From a checkpoint of a small image denoising model: 5.92M parameters, widths [64, 128, 128, 128].
Rows from block 19 of a small image denoising model, named by matrix and row number. Rows with one number belong to one channel. Each number is 128 + 24 x the weight over its row's rms, rounded and kept within 0 to 255. All counts start at 0.
After each channel's rows are labels from the 100 images, of 14976, where the channel reaches its highest value: "responds to" is what is common among them. Only what is clearly more common there than usual is listed. The data: telescope images of galaxies (Galaxy Zoo DECaLS). In brackets: how many of the 100.
# convs0: first 3x3 conv (model.decb.1.2.convs.0.weight, 128x128x3x3, each kernel summed), inputs 0-63
# convs1: second 3x3 conv (model.decb.1.2.convs.1.weight, 128x128x3x3, transposed, each kernel summed), outputs 0-63

convs0.109 [130 123 175 188 114 129 119 131 132 125 108 119 116 116 143  88 173  95 110 166 132  99 161 156  77 162 127 145 107 133 116 149 113 136 102 116 140 152 103 145 122 162 137 138 103 107 108 143  96 183 129 132 165  85 102 189 152 184 107 135 108 130 134 123]
convs1.109 [146 129  78 100 122 138 129 121 139 122 120 135 150 144 106 163 105 108 127 131 128 139  99 116 131  96 157 125 160 119 113  95 123 113 155  96 104 139 117 142 149 107 105 145 138 134 152 132 145  51 117 161 107 148 155 115 104  77 170 102 153 156 123 139]
responds to: edge-on disk: no (61); spiral arms: yes (53); bar: no (40)

convs0.46 [154 125 166 195 115 163 102  82 144 145  98 141 130 103 132  98 161 112 105 194 120  92 135 137 128 149 123 131 125 125 102 121 158 124 126  68 120 149 114 113 123 152 134 137  75 128 152 144 118 114 113 120  94  87 125 142 133  97 127  90 157 146 126 143]
convs1.46 [108 114 117 161 178 129  84 107 125 108 145 129 139 186 129 110 102 148 141  90  95 159 140 149 121 134 102 115 166 111 167 110 128 148  96 140 114 134 108 112 121  95 115 120 161 127 108 139 108 144 108 132 139 130 120 126 114 143 130 118 107 153 162 123]
responds to: edge-on disk: no (59); spiral arms: yes (52); bar: no (40)

convs0.12 [102 110 124 100 142 103 121  90  89 104 139 108 159 117 112 128 116 119 112 114 140 132 105  84 133 148  91 125 113 129 116  91 116 139 102 178 119 181 125 111 167 132 109 133  95 145 135 121 121 105 156 104 142 177 123 121 129 120  87 113 130 159 158  99]
convs1.12 [121 172 141 128  97 146 115 166 151 124 128 126 133 122 149 130 152 110 132 113 146 122 124 148 145  96 135 150 159 124  83 153 136 133 118 137 109 126 142 131 103 133 144 144 180  95 133 124 115 177  99 138 131  94 108 124 129 110 203 139 122 122 129 135]
responds to: shape: featured or disk (97); edge-on disk: no (96); spiral arms: yes (92)

convs0.107 [122 135 125 155 119 179 161 178 128 135 170 119 195 174 141 143 146 114 178 135 140 139 119 151 110 108 143 103 112 149 113  69 108 139 119 114  88 106 133 118  80 141 178 138 109 106 149 194 110 130 175 135 149 158 134 141 140 119 127 109 165 125 158 123]
convs1.107 [ 96 118 109 107 124  67 116  91 114 119  97 127 122  86 137  94 146 113  74  98 155  88 151 107 131 131 114 156 122 115 127 171 107 128 121 143 120 176 109  85 121  94 114  97 121 130 120  82 147 144  88  84 143 107 141 133  91 115 133 125 146  98 113 134]
responds to: edge-on disk: no (59); spiral arms: yes (51); bar: no (40)

convs0.125 [132 114 101 128 123 130 136 154 181 100  76 122 183 155 111 120 138 146 158 124 158 134 132 126 108 127 169 148 127 118 141 105  96 163 136 195 117 156 119 131 136 109 140 108  78 118 103 143  72  99 138 121 111 118 117 106 124 125 125 120 103  96 107 172]
convs1.125 [103 130 133 105  89 136 113  89 132 200 155 140 119 110 164 131 118 135 114 138  97 113 144 129 143 127  99 121 131 129  73 123 116  71 147  90 166  87 158 119 155  89 136 136 124 125 149 140 125 147 151 133 140 150 191 143 142 106 135 171 143 127 153 125]
responds to: shape: featured or disk (87); edge-on disk: no (80); spiral arms: yes (66)

convs0.45 [148  94 155 170 124 168 119 113 125 111 119 167 129  84 107  86 132  82  73 145 150 100 135 133 103 135 139  99 133 136 109 109 147 113  96 121 130 131 100 168  97 150 149 138  74 138 149 137 120  97 124  77 112  86 130 189 116 170 171 155 128 129 126 149]
convs1.45 [113 127 133  98 106 103 106 108 129 124 152 122 106 147 127 145 157 148 209 116 111 135 167 120  91 120 126 174 116 118 105 157 139 140 139 118 109 125 139 102 103 137 140 100 150 111  92  93 150 128  94 140 124 135 144 123 156 101 154 153 115 114 144 131]
responds to: edge-on disk: no (61); spiral arms: yes (53); bar: no (40)

convs0.86 [111 127 183 197 124 148 128  96 125 147 118 166 155 168  99 102 144  50 105 129 121 110 146 110  83 170 153 148 114 147 156 137 152 133 118  92 138  92 124 102 117 113 144 120  95 123 123 137 121 105 151 167 145 100 119 171 131 151  96 117 129 138 131 119]
convs1.86 [145 136 100 126 146 118 121 115 122  77 124 130 111 127 144 124 143 154 140 134 135 109 141 142 149  60 116 101 134 150 120 129 108 153  97 184 140 139 115 144 153 112 122 117 156 123 158  78 114 131 137 106  92 125 120 123 114  90 126 141 125 162 139 123]
responds to: edge-on disk: no (59); spiral arms: yes (52); bar: no (40)

convs0.4 [130 108 161 174 109 132 160 101 146 144 138 178 136  90 131  85 120  62 119 165 146  89 153 106 101 123 140 132 127 160 132 122 122 140  97 115 137 127 114 145 125 145 180 114  57 150 124 110 129  93 156 117 123  95 137 179 134 131 141 154 128  88 125 136]
convs1.4 [139 169 139 153 153 168 126 124  76 118 167  88 116 157 128 101 115 134 131 116 147 111 119 160 146 153 147 127 110 121 113 114 123 119 144 152 149 103 149 141  95 137 101 131 172 123 159 148 147 151 140  92 135  76 154 131 111 108 119 108 127 131 125  80]
responds to: edge-on disk: no (59); spiral arms: yes (52); bar: no (40)

convs0.90 [126 153 135 139 134 117  92 130 135 164 126 136 115 146 158 117 118 136 143  93 133 122 137 165 137  74 134 129 155  86  95 158 106 131 128 108 124 110 105 113 125  94 114  91 132 113 130 128 115 162 139 118 148 100  68 126 133 124  89  87 123  68 137  90]
convs1.90 [ 98 164 123 124 168 127 147 113 138 153 152 106 138 126  96 163 133 136 140 125  93 127 183  84 106 174 102 136 117 130 186 120 142 122 138 153 158  81 146 179 113 164 126 153 105 129 120 164 146 122 138 159 123 137 174 131 146  97 160 155 133 140 149 152]
responds to: shape: featured or disk (62); edge-on disk: yes (33)

convs0.35 [131 150 143 119 111 103  93 159  91 149 166 126 102 142 157 117 147 121 143 122  71 133 114  98 117  86 113 139 127 119 137 119 153 116 179 111 135 139 127  95 101 100 123 107 126 129 113 127 183 114  99 116 150 146 199 125 127  78 157  82 135 126 152 132]
convs1.35 [118 129 119 124 132 156 153 144 162 133  76 111 127 123 100 127 144 136 127 125 150 121 142 155 111 143  81 124 130 101 147 102 134 129  49 126  94 137 120 112 137 165 136 159 116 167 152 150 100 102 129 155 138 148  69 124 154 136  80 198  87 109 107 135]
responds to: shape: featured or disk (85); edge-on disk: no (81); spiral arms: yes (68)

convs0.34 [125 123 111  11 133 124 134 157 136 122 133  82 134 136 111 145 102 150 158  80 102 195  95 121 170 110 134 138 120 133 122 151 130 133 143 141 144 132 147 148 162 112 139 113 183 100 110 113 133 139 158 143 114 178  99  71 153 131 117 122 106 105 115 120]
convs1.34 [112 158  94 202 140 101 143 123 105 150 100 105 136 110 135  99 127 127 125 148 136  64 178 152 104 132 129 111 141 118 159 107 120 123 104 148 135 112 106 120 129 105 135 112 122 128 125 143 127 118  85  93 123  98 137 145 156 114 150 128 132 163 140 132]
responds to: edge-on disk: no (50); spiral arms: yes (42); bar: no (31)

convs0.66 [132 132 140 189 165 131 165 106 119 110 115 164 156 138 151 101 166 131 151 189  98  94 167  90 113 175 129 139 113 131 145 126 119 115  83 119 122 127 118  99 128 138 153 114 127 129 135 120 106 101 143 112 115 122 105 203  86 118 141 141 117 123 141 141]
convs1.66 [115 116 126 119  70 156 106 112 135 151 106 102 123  98 108 177 131  86 150 142 187 150 123 125 109 102 171 134 151 104 135 139 129 116 188 117 141 139 128 173 128 119 120 128 108 126 126 136 155 165  87 103 126 118 144  95 151 123 105 121 153 140 151 106]
responds to: edge-on disk: no (59); spiral arms: yes (52); bar: no (40)

convs0.114 [ 96 114 150 123 125 126 124 151 111 139  71 149 149 135 117 161 139 113 132  75 127 156 106  91 134 117 130  83 173 133 127  84 122 124 173 130 113 118 140 144 115 169 155 133 144 127 107 129 121  99  93 131 169 144 149  98 136 112 126 123 137 199  96 132]
convs1.114 [150 143 102 132 151 106 126  93 126 122 164  87 114 150  93  99 121 153 149 129 110 115 108 127  85 136 127 190 109 111 150 150 125 149  93 109 157 111 113 152 149 144  95 126 126 155 118 103  90 149 150 151  92 102 108 119 104 126 153 109 110  64 122 130]
responds to: shape: featured or disk (78); edge-on disk: no (77); spiral arms: yes (60)

convs0.37 [ 85  88 134 117 143 120 149 133 117 117  83 135 102  96 132 136 123 147  93 149 115  99 139 133 124 122 113 173  84 148 113 137 129 113 158 130 138 115 143 140 126  97 126 157 132 176 137 146 100 116 116 174  83 149  95 123 114 121 164 176 120 107 106 115]
convs1.37 [123 132  89 133 157 127  92  97 146 160 139 118 139 151 125  80 122 123 144 144 107 121 119 133 141 137 109  89 118 107 139  92 143 101 100 109 127 129 125 126 137 142 145 181 124 142 125 138 113 144 145 100 133 148 199 143 173 128  77 103 144 152 149 137]
responds to: shape: featured or disk (67); edge-on disk: no (54); spiral arms: yes (45)

convs0.9 [120 115 145 138 119 144 153 104  98 124 134 129 126 124 116 110 124 117 132 127 111 139 126  90 160 133 134 138  93 116 164 106 154 138 141 172  83 161 130 190 164 133 132 140 152 164 120 153 107 142 110 139 167 134 118 130 115  86 159 167 145 187 107 111]
convs1.9 [102 151 101 127  89 140 127 179 161 130 114 121 158 154 142  72  89 136 116 141 114 132 108 119 112 136  73 134 129 158  95 135 133 110 120  85 147 127 136  90 102 138 148 139 131  77 145 122  99 127 168 134 113 169 169 109 107 147 108  87 114  89 146 117]
responds to: shape: featured or disk (85); edge-on disk: no (61); spiral arms: yes (53)

convs0.118 [122 106 165 246 113 130 140 105 129 140 145 194 146 150 121 104 134  82  90 175 140  93 150 127 108 138 146 124 144 167 133 122 165 115 107  98 151 127 127 121  96 122 146 131  81 137 120 135 136  94 126 125 133 130 126 160  94 152 153 135 116 145 123 115]
convs1.118 [122 156 138 107 129 134 116 144 139 122 112  75  99 166 146 120 137  90 145  98 116 164 133 124 103  86  70 120 106  95 162 146  97 146 148 125 114 128 128 146 123 120  93 157  74 135 152 150 139 155 145 108 134  74 119 139 202  86 117 158 128 117 132 145]
responds to: edge-on disk: no (60); spiral arms: yes (53); bar: no (40)

convs0.105 [ 55 138 128 120 130 101 158 152 122 108  89 132 111 128 173 116 133 127 127 119 139  92 120  96 137 108 167 164 112 108 132 116 142  87 128 150 134 124  98 141 124 143 158 117 142 102 140 134 122 129 154 168 161 146 157 135 142 117 148 141 117 108 149 169]
convs1.105 [184 103 126 129 130 142  70 120 117 133 138 150 141 136 101 179 149 140 151 135 114 142 135 153 159 140 127 110 133 140  96 143 119 119 149 146  91 103 164  91 115 123 108 150  90 107  86 133 122 123 122  57 107 114 110 110 107 131 110 133 133 129 121  79]
responds to: shape: featured or disk (70); edge-on disk: no (50); spiral arms: yes (41)

convs0.56 [109 167 155  82  94 135 123  86 129 127 129 126 123 126 126 119  96  84  85 119 144 112 156 166  41 195 126  92 134 168 159 131 139 139 105 141 109 137  99 123 123 125 138 106 136 102 122 137 132 147 115 123 151  80 126 140 130 125 122 138 147 105 132 150]
convs1.56 [158  86 128 135  95 100 113 148 119 106  97 130 108 122  72  90 125 129 133 120 115 148 104 119 200 118 108 137 119  99 104 122 104  98 131 102 141  85 128 134 140 118 120 155 107 142 143 150 102 103 162 126 131 155 148 127 133 148 113 157 100 118 118 102]
responds to: edge-on disk: no (62); spiral arms: yes (54); bar: no (41)

convs0.53 [155 142 115 121 164 107  73 103 100 152 156 107 153 102 139 157 137 159 141  93 120 142 142 116 151 139  93 121 122 155 117 118 110 179 141 159 145 150  92 154  77 105 111 117 158 154  89 114 110  95 118 105 126 138 142 130 141 150 144 136 158 132 123 120]
convs1.53 [ 51 136 146 139 129 113 106 135 136 110 103 135 151 105  85 138 147 114 121 134  86 123  94 159 105 132 150 126 135 103 135 134 141 139  85 102 124 111 125  87 159 165 143 143 143 118 146 154 150 134 135 148 148  85 122 108 110 104 144 121  87 110  92 115]
responds to: edge-on disk: no (93); shape: featured or disk (93); spiral arms: yes (77)

convs0.71 [147 149 136 114 155 116 120 112 102 130 146 103 122 104 132 148 132 123 119 114  99 158 152 113  90 179  86 186 122 117 129 124 145 164 111 136 111 124 133 107 196 145 104 135 144 114 109 161 135 134 123 168 178 121  62 142 114 135 157 134 102 157 103  97]
convs1.71 [ 94 139 146 160  49 138 118 142 136 133 126 149 132 165 161 110 157 106 138  93 161 106 129 152 136 117 165  99 112 131 114 132 157  96 146 122 163 139 128 118  38 124 141 114 112 119 106 131 125 135 132 116 119 166 184  97 126 141  70  77 146 105 139 141]
responds to: shape: featured or disk (94); edge-on disk: no (90); spiral arms: yes (85)

convs0.74 [128  98 109 109 120 125  68 154 131 126 153 117 147 170 147 134 109 123 121 150  75  99 164 156  93 110 142 138 146 162 143 147  73 141 171 129 123 135  97 101 126 139 126  94  78  99  98 126 151 131 124  91 109 143 136 119 120  92 131  51 131  50 118 122]
convs1.74 [131 152 145 138 138 127 153 176 113 149 104 134 128 119  74 134 122 104 156 119 192 156 163 129 178 133 137 107 113 109 136 130 119  91  86  91 118 154 149 154 143 123 170 169 132 130 141 121 104 144 139 147 185 125 130 151 132 123 138 170 158 143 129 141]
responds to: shape: featured or disk (90); edge-on disk: no (87); spiral arms: yes (77)

convs0.124 [ 85 103 102 157 105  94 128 146 120 113 146 115 136 158 142 103 137 141 130 141 127  87 143  81 126 158 157 142 144 125 149 144  99 137 117 147 135 141 143 127 139 134 112 140 138 128 139 131 102 100 130  65 189 150 148 144 156  82  90 139  94 134 130 143]
convs1.124 [153 109 129 120 109 127  88 128 120 143  89 124 164  89 109 108 132 132 134 132 132 153  74 163 144 116 123 134  90 100 101 103 114 140 136  98 137 104 129 163 118 151 125 125 143 195 119 113 131 170  94 131 103 140  93 161 123 136 145 117 141 150 101 137]
responds to: edge-on disk: no (57); spiral arms: yes (51)

convs0.84 [117 121 134 216 119 123 107 111 146 102 124 116 116 113 164 119 133 116 108 169 132  76 140 170 100 118 124 165 114 124 124 166 139 133  93 125 137 157 131 111 125 115 137 101  83 139 125 147 138 134 121 117 146 106  99 183 150 131 112 121 137 111 125 113]
convs1.84 [106 147  94 102 147 135 124 159  86 176 112 135 153 132  81 145 134 157 138  90  69 120 123  96 144 160 100  71 148 107 124 101 103 104 132 125  94 160 133 144 107 137 113 132 132 130 148 152 122 135 141 153 119 153 124 110 126 129 152 146  64 153 108 125]
responds to: edge-on disk: no (62); spiral arms: yes (54); bar: no (41)

convs0.55 [ 74 103 152 119 132  80 117 119 129 135 128 123  94  90 100 123  90 147 109 140 119 141 117 137 186 122 151  98 112 155 138 128 113 165  75 114 153 116 119  93 148 127 110 115 115 102  92 116 144 120 117 132 146 117  79 144 138  94 126  97 130 109 122 128]
convs1.55 [ 86 105 128 130 154 136 141 118 151 141 132 156 124 136 130 152 171 111 160 100 104 109 140 113  65 154 105 120 104  99 140 133 146 106 151 145 107 126 145 147 126 132 124 127 110 129 101 108 114 144 133 107 134  93 121 112 144 119 106 114 147 138 136 133]
responds to: shape: featured or disk (95); edge-on disk: no (94); spiral arms: yes (65)

convs0.24 [122 137 107 193 138 102 144 100 121 131 128 112  92 158 116 116 145 100 107 158 108 129 156  81 124 107 119 129 146  74  92 115 125 119 129 119 134 121 118 137 114 152 102 105  93 133 125 136 135 132 115 152 118 117 116 119  86 150 102 112 116 151 172  95]
convs1.24 [107 151 145  95  89 144  84 131 108 147 141 179 108 118 181 149 125 120 137 113 123 148 125 128 120 146  97 100 123 129 164 128 116 130 136 173 122 146 126  92 103 108 130 110 181 118 154 117 144 139 142  94  87 135 163 109 131 105 187 127 140 116 105 170]
responds to: edge-on disk: no (62); spiral arms: yes (55); bar: no (41)

convs0.59 [131 115 132  95 110 132 112 139 119 146  98 116 142 118 112 114  99 141 106 129 100 116 107 108  83 121 104 160 106 104 127 112 155 104 165 177  96 152 129 153 135 113  88 131 130 136 183 154 112 143 157 163 152 126 140 125 131  70 132 138  97  99 135  91]
convs1.59 [133 144 131 118 140 123 121 100 101  80 134 169 142 119 155 165 158 111 148 106 119 135 124 148 130 114 150 119 155 141 136 205  89  97  89 137 140 119 106  87 123 141 143 120 112 136  87 156 129  73 114 110 126  94  98 148 123 116 126 136 146  95 143 123]
responds to: shape: featured or disk (64); edge-on disk: yes (28)

convs0.92 [132 127 130 182 108 115 114 140 145 128 110  85 156  90 115 121 143 120 111 177 150 107 148 133 174  89 132 132 134 141 113 126 119 144 109 122 149 130 104 109 116 163 119 159 123 123 173 172 106 120 108  97 120 136 123 111 134 121 104  92 158 125 155  99]
convs1.92 [131 151 177 116 132 134 129 144 121 143 124 143  92 118 127 197 144 111 133 108 133 118 133 130  84 170 108 135 119 159 135 141 109 126 148 152  94  93 135 117 148 124  92 100 113 104 160  94 157 161 153 123 162 121 102 176 134 101 124 142  82 107 121 152]
responds to: edge-on disk: no (63); spiral arms: yes (56); bar: no (41)

convs0.13 [112 126 110  85 129 140 128 142 157 121 184 150 183 153 122 127 139 117 123 115 134 136 116 123 147 123 111 112 145 142 164 102 150 150 121 134 132 121 124  72 124 121 127  84 166 136 131 118  93 105 103 116 159 136 116  90 128  91 166  98 132 153 148 140]
convs1.13 [114 135 149 134 146 113 123 128  57 121 103  90  80 120 134 119 141 156 155 110 150 121 121 183 132 149 139  89 118 118 117 131 130 107 148 117 117 124 122 160 115 118 139 143 119 125  74 132 140 145  67 121 162 144 123 121 114 149  85 132 108 107 117 119]
responds to: shape: featured or disk (74); edge-on disk: no (70); spiral arms: yes (61)

convs0.94 [119 102 123 102 114  96  89 151 133 133 116 119 110 148 144 132 155 116 105 136 107 110 140 127 136  99 139 166 144 122 107 107 144 137 124 149 156 123 115  89 127 138 156  62  92 151 103 118  78 117 113  93  96 140 151 151 136 115  80 113 152 102 153 145]
convs1.94 [121 135 134 185 136 107 172 158 156 147 135 114 165 126 138 115 106 126  96 152 193  59 133 126 108 156 129 120 151 133 143 150 131 115 140 128 119 126 115 186 135 125 137 154 128 118 125 123 121 159 143 135 156 141 156 118 142 116 115 108 135 145 121  94]
responds to: shape: featured or disk (62); edge-on disk: no (56); spiral arms: yes (46)

convs0.98 [143 123 130  76  90 106 140 115 149 127  83 153 112 103 129 122 123  80 142 130 153  94 124 107 121 171 109 104 127 146 127 141 155 135 115 136 116 130  51 124 111 125 163 126 136 162 145 104 113  96 114  98 106  98 125 170 120  86 119 132 150 147 129 133]
convs1.98 [122 140 132 142 154 167 110 105 131 109 158 125 154 126  85 166 153 187  87 160 148 146 122 175 137 131 162 142 143 145 138  84 135 140 115 109 155 113 145 134 132 114 128 132 117  79 114 148 143 175  85 126 127 120 114 148 121 170 123 170 131 123 151 139]
responds to: edge-on disk: no (60); spiral arms: yes (53); bar: no (39)

convs0.3 [124 116  95 128  81 122  92  98  75 142 122 116 116 125 131  99  84 148 124 137 135 137 152  82 116  93 131  81 104 130 154 150 103 127  87 135 114 101 117 137 148 146 112 108  95 133 127 139 135 102 146 114 127 162 145 165 147 100 126 113 123 136 134 116]
convs1.3 [150 130 134 151 173 134 162 144 126  98 142 141 149 153 125 127 152  89 136 104 140 107 106 128  64 111 122 137 133 144  96  83 155  97 127 142 130 148 128  90 106  99 112 156 113 135 107 126 108 153 112 153 116 100  99 100  94 123 103 155 129  92 103 141]
responds to: edge-on disk: no (96); shape: featured or disk (96); spiral arms: yes (84)

convs0.95 [136 104 120 193 123 142 143 105 173 148 100 141 110  93 121 105 145 107 159 153 111  99 156 111 122 122 117 111 150 132 128 123 119  92 123  78 141 132 144 114 105 141  96 124  53 157 139 132 142  96 133 133  91  89 151 190 129 101 143 135 177 132 113 138]
convs1.95 [131 151 132 147 121 164 123  90 134 101 139 141 128 159 122 138 140 148 132  95 146 116  94 155  97 134 142 107 119 144 121 117 120 149 151 129 103 147 149 152 104 135 157 182 138 118 138 115 146 146 140 123 134 106 114 140 136 124 102 101 131 129 145  97]
responds to: edge-on disk: no (60); spiral arms: yes (52); bar: no (40)

convs0.106 [116 126 158 158 112 105 119 173 101 115 108 127 105 128 181 136 112 137 125 129 108 122 152 164  94 143  72 135  77 134 142  99  69 133 100 109 122 108 123 150 121 176 107 130 130  89 110 127  80 146  96 161 132 140 141 117 128 121 144 143 128 141 115 105]
convs1.106 [142 158 109 156 107 159 161 117  76  91 146 133 133 117  94 109  96 117 128 122 172 104 126 119 125 108 137  72 149 117 129 117 180 111 126 142 118  99 129 102  80  80 157 108 157 128 137 153 153  98 148  99 144 134  96  74 140 150 108 133  76 156 142 151]
responds to: shape: featured or disk (63); edge-on disk: no (50)

convs0.41 [133 142 173 196 127 164 115 117 149 139 122 148  99  76 111 109 140 104 116 164 151 103 152  98 131 161 127 112 110 149 147 124 147 148  76 110 110 136  94 138 150 167 169 130 107 129 126 148 124 123 104 151 149 118 111 194 132 144 127 126 105 101 139 131]
convs1.41 [156  96  75 158 117  81 153 157 163 100 142 112 152 119 142 115 147 101 116  82 113 135 154 140  79 107  82 124 145 133 125 104 139 143 164 135 128 110 112 110 131  99 140 128 121 137 114 114 120 180 130 107 143 114 124 123  94 115 165 132 134 173 115 108]
responds to: edge-on disk: no (61); spiral arms: yes (53); bar: no (40)

convs0.99 [108  97 150 129 167  99 172 108 150 134 130 125 129 141 106 114 126 149 113 118 123 180 109 140 156 117 159 143 133 129  55 119 144 125 162 126 113  74 128 138 154 123 132 127 135 107 116 141 156 149 102 149 135 111 125 105 134  90 142 141 145 138 119 104]
convs1.99 [126 171 125 127  82 137  89 115 150 122 139 153 132 149 120 165 141 123 104 108 165 130 124 116 167 142 112 120 130 105 167 147  91 157  96 125 159 100 140 101 113 135 121 167 100 136 102 103  97 140 162 124  95 125 115 133 120 180 129 109 153 168 124 177]
responds to: shape: featured or disk (72); edge-on disk: no (64); spiral arms: yes (51)

convs0.28 [133  96 107 233 117 143 119  97 144 126 121 122 146 116 140  95 144 105  95 145 108 108 184 109 103 149 118  96 158 157 114 113 155 112 114  79 121 125 138 165  83 145 143 121  96 135 135 119 138  95 130 137 120  94 116 182 129 111 127 121 155 152 118 113]
convs1.28 [133 181 109 123 136 131 153 158  90  84 123 118 113 142 138 134  98 112 167 119 160  98  91 165 109  95 141 160 132 109 147  96 117 145 130 124 134  88 131  82 113 125 131  95 117 162 135 133  93  97 188 166 126  80 163 127 152 138 142  85 148 132 122 132]
responds to: edge-on disk: no (61); spiral arms: yes (54); bar: no (41)

convs0.47 [126 118 124 142  63 124 118 122  94  73  94 127 166 136 125 135 181 136 135 128 119 187 107 143 134 147 146  98 142 138 149  87 149 136 138 173 108 179 126 143 128 193 140 119 117 127 159 129 146 124 113  94 158 107 120 147 131 124 101 121 113 126 149 110]
convs1.47 [119 143 151 119 143 141 138 125 117 139 145 117 110 153 132  95 104 120 149 104 151  83 157  96 142 118 105 141 133 141  97 146 114 101 113 105 139  60 156 160 136  70 146 136 139 126 122 119 124 159 138 160 128 129 175 125 112 135 154 114 152 136 120 127]
responds to: shape: featured or disk (83); edge-on disk: no (80); spiral arms: yes (71)

convs0.1 [ 85 147 136 137 101 115  74 145 150 111  99  99 123 117 120 139 117 137 125 119 136 113 146 147 161 128 122 100 128 127  88 121  88 145 132 142 112 103 118 103 119 181 118 112 115 125  92 168  96 143 136 137 193 114 145 127 131 113 127 121 161 110 139  90]
convs1.1 [156 143 155 139 181 132 141 121 105 140 155 169 128 136 105 119 133  98 152 106 102 142  99 109  87 140 119 140 108 152 157 147 133 150 170 164 175  79 148 104 133 118 137 126 146 135 149 114 202 151 121 100 115 121 105 157 113 135  94 144 124 134 121 129]
responds to: shape: featured or disk (83); edge-on disk: no (63); spiral arms: yes (54)

convs0.33 [157 112 127 103 148 108  82 140 155 113 132 107 164  86 102 132 146 171  95 124  97 147 123 181 148 106 188 138 152 140  95 148 124 132 128 149 163 125 113 102 122 133 137 142 148  93 105 191 144 114 106 141 158 113  93 110 105 133 153 126 104 151 126 134]
convs1.33 [136 121 166 125 117 140 128 174 110 119 134 162  75 136 177 154 124 116 100 116 165 154 126  78 128 140 121 142 100 132 146 124 135 145 126 119 152 137 170 155 172 119 131 106  92 143 122  97 109 183 119  85 112 135 149 146 118 146 121  87 168 124  97 168]
responds to: shape: featured or disk (83); edge-on disk: no (68); spiral arms: yes (63)

convs0.69 [108 148 175 180 151 105 140  93  84 123 114 152 144 137 129 139 150 145  56  66 147 155 183 125  93 156 143 151 110 151 116 104 140 116 139 164 136 138 154 128 118 119 127 131 143 111  87 153 123 140  99 100 138 104  89 175 116 143 116 115  96 142  99 129]
convs1.69 [136  83 112 132  93 125  94 139 166 136 136 136  90  74 149 104 128  83 154 207 105  94  66 130 130  94 140  90  97 128 145 150 103 118  81 123 137 110 109 135 123 119 138 119 143 120 152 113 104 119 136 121 118 117 154 119 164 123 121 147 192 118 108 138]
responds to: edge-on disk: no (61); spiral arms: yes (54); bar: no (40)

convs0.104 [153 131 133  88  57 142  88 153  77 146 156 104 113 139 117 116 100 142 107 116  82 110 163 158 171 133 123 131 114 119 116 170 141 130 113 125 150 134 114  84 154 112 116 117 147 105 124 109 114 151 114 133 136 165 127 114 140  99 107 127 146  74 167 123]
convs1.104 [ 97 164 134 139 217 127 151 115 147 127 118 156 124 138 124 171 182 143 137 153 169 147 129  86  68 139 134 150 121 132 175  94 116 147 141 120 136 127 158 167 149 181 145 139 165 163 147 168 157 106 128 134 140 100 102 167 110 131 108  89 127 169  98 133]
responds to: edge-on disk: no (54); spiral arms: yes (48); bar: no (36)

convs0.72 [146 103 119 200 144 140 108 101 158 117 113 132 145 119 119  85 172  82 142 183 122 124 116 129 150 141 153 119 118 124 100 146 127 131 107  84 125 133 119 120 116 185 168 121  72 114 179 126 130 121  90 146 120 104  98 131 137 124 142 121 169 138 139 122]
convs1.72 [134 122  99 111 115 113 129 152 104 107 139 137  90 154 162 134 110 152 138 160 163 143  93 158 120 121 117 120 103 180 139 119 120 114 169 123 133 129 147  99 106  68 105 174 178 157 121 122  95 135 149 124 118  88 175 118 112 147 159 118 171 101  97 140]
responds to: edge-on disk: no (61); spiral arms: yes (53); bar: no (40)

convs0.5 [ 74 132 114 117 127 129 117 174 125  98  69 108 154 130 103 116 135 113 153 125 180 131 106 148  96 119 148 120 148 111 108 148 132 124 160 158 118  92 119 110 152 140 100 117 106 103 108 140 133 154  96 110 143 129 107 137 134 132 134  82 123 100 133 126]
convs1.5 [161 148 111 110 123 101 154 109 128 157 159 137  98 118 203 166 115 120 121 108  69 118 125 154 110 172 156 113 138 123 104  99 137 117 133 130 116 159 139 148 131 102 141 110 119 106 131 111 112 121 126 131 160 151 147 121 122 105 137 133 136 147  92 122]
responds to: shape: featured or disk (77); edge-on disk: no (75); spiral arms: yes (71)

convs0.119 [ 96 139 149 134 165  87 109 124 129 115 132 121 139 125 102 134 145 115  96 125 155 120 129 149 131 112 129 112 161 134 137 162  78 128 145  88  94  90 101  75 136 101 100  78 117  79 103 157 142 150 139 161 144 128 109 141 157 115  65 138 148 128 129 122]
convs1.119 [ 93 138 141 136  78 150 156 138 107 179 122 125 124 123 106 121  89 160 156 140  74 115  80 140 118 140 127 158 108 152 146  86 183 125 101 131 142 162 139 165 114 146 125 159 162 149 121 151 104  85 131 122 152 134 149 104 127 126 143 126 143 113 152 125]
responds to: shape: featured or disk (77); edge-on disk: no (62); bulge size: moderate (29)

convs0.81 [129 137 171 191 109 161 131 159 162 103 126 126  87 127 134 101 153 104 107 170 124 123 119 123 114 141 108 131 123 144 134 150 129 155 113  68 139 157 106 100 101 141 125 122  82 145 167 145 157 150 126 106 126 108 130 189 119 158 113 128 122 167 148 114]
convs1.81 [103  81 122 164 140 122 100  86 127 125 108 135 129  84 144 123 128 117 108 116 130  68 138 134 104 145 150 117 131 116 137 135 141 132 146 130 135 101 116 149 140 132 160 121 123 137 141 131 106  95 138 137 117  72 157  97 110 109 140 130 153 101  76 122]
responds to: edge-on disk: no (59); spiral arms: yes (52); bar: no (40)

convs0.39 [ 99 144 153 153  98 137 123  93 169 134 124 158 155 150  55 113 123 124  72 136 157  86 143 110 103 177 126 131 128 198 122 128 129 134 126 101 120 112 127 161 118 117 124 115 103 116 128 107 101 116 142 142 136 110 118 143  81 135 112 128 109 112 122 122]
convs1.39 [138 119 111 153 119 159 137 107 136  95 150 128 108 109 131 159 127 118 146 142 153 154 145 136 154 110 144 137 140  92 117 123 178 131 135 134 125 138 110  94 183 121 132 142 133 136  95 144 121 127 106 126 119 147 150 124 133 152 169 119 165 134 119 125]
responds to: edge-on disk: no (62); spiral arms: yes (54); bar: no (41)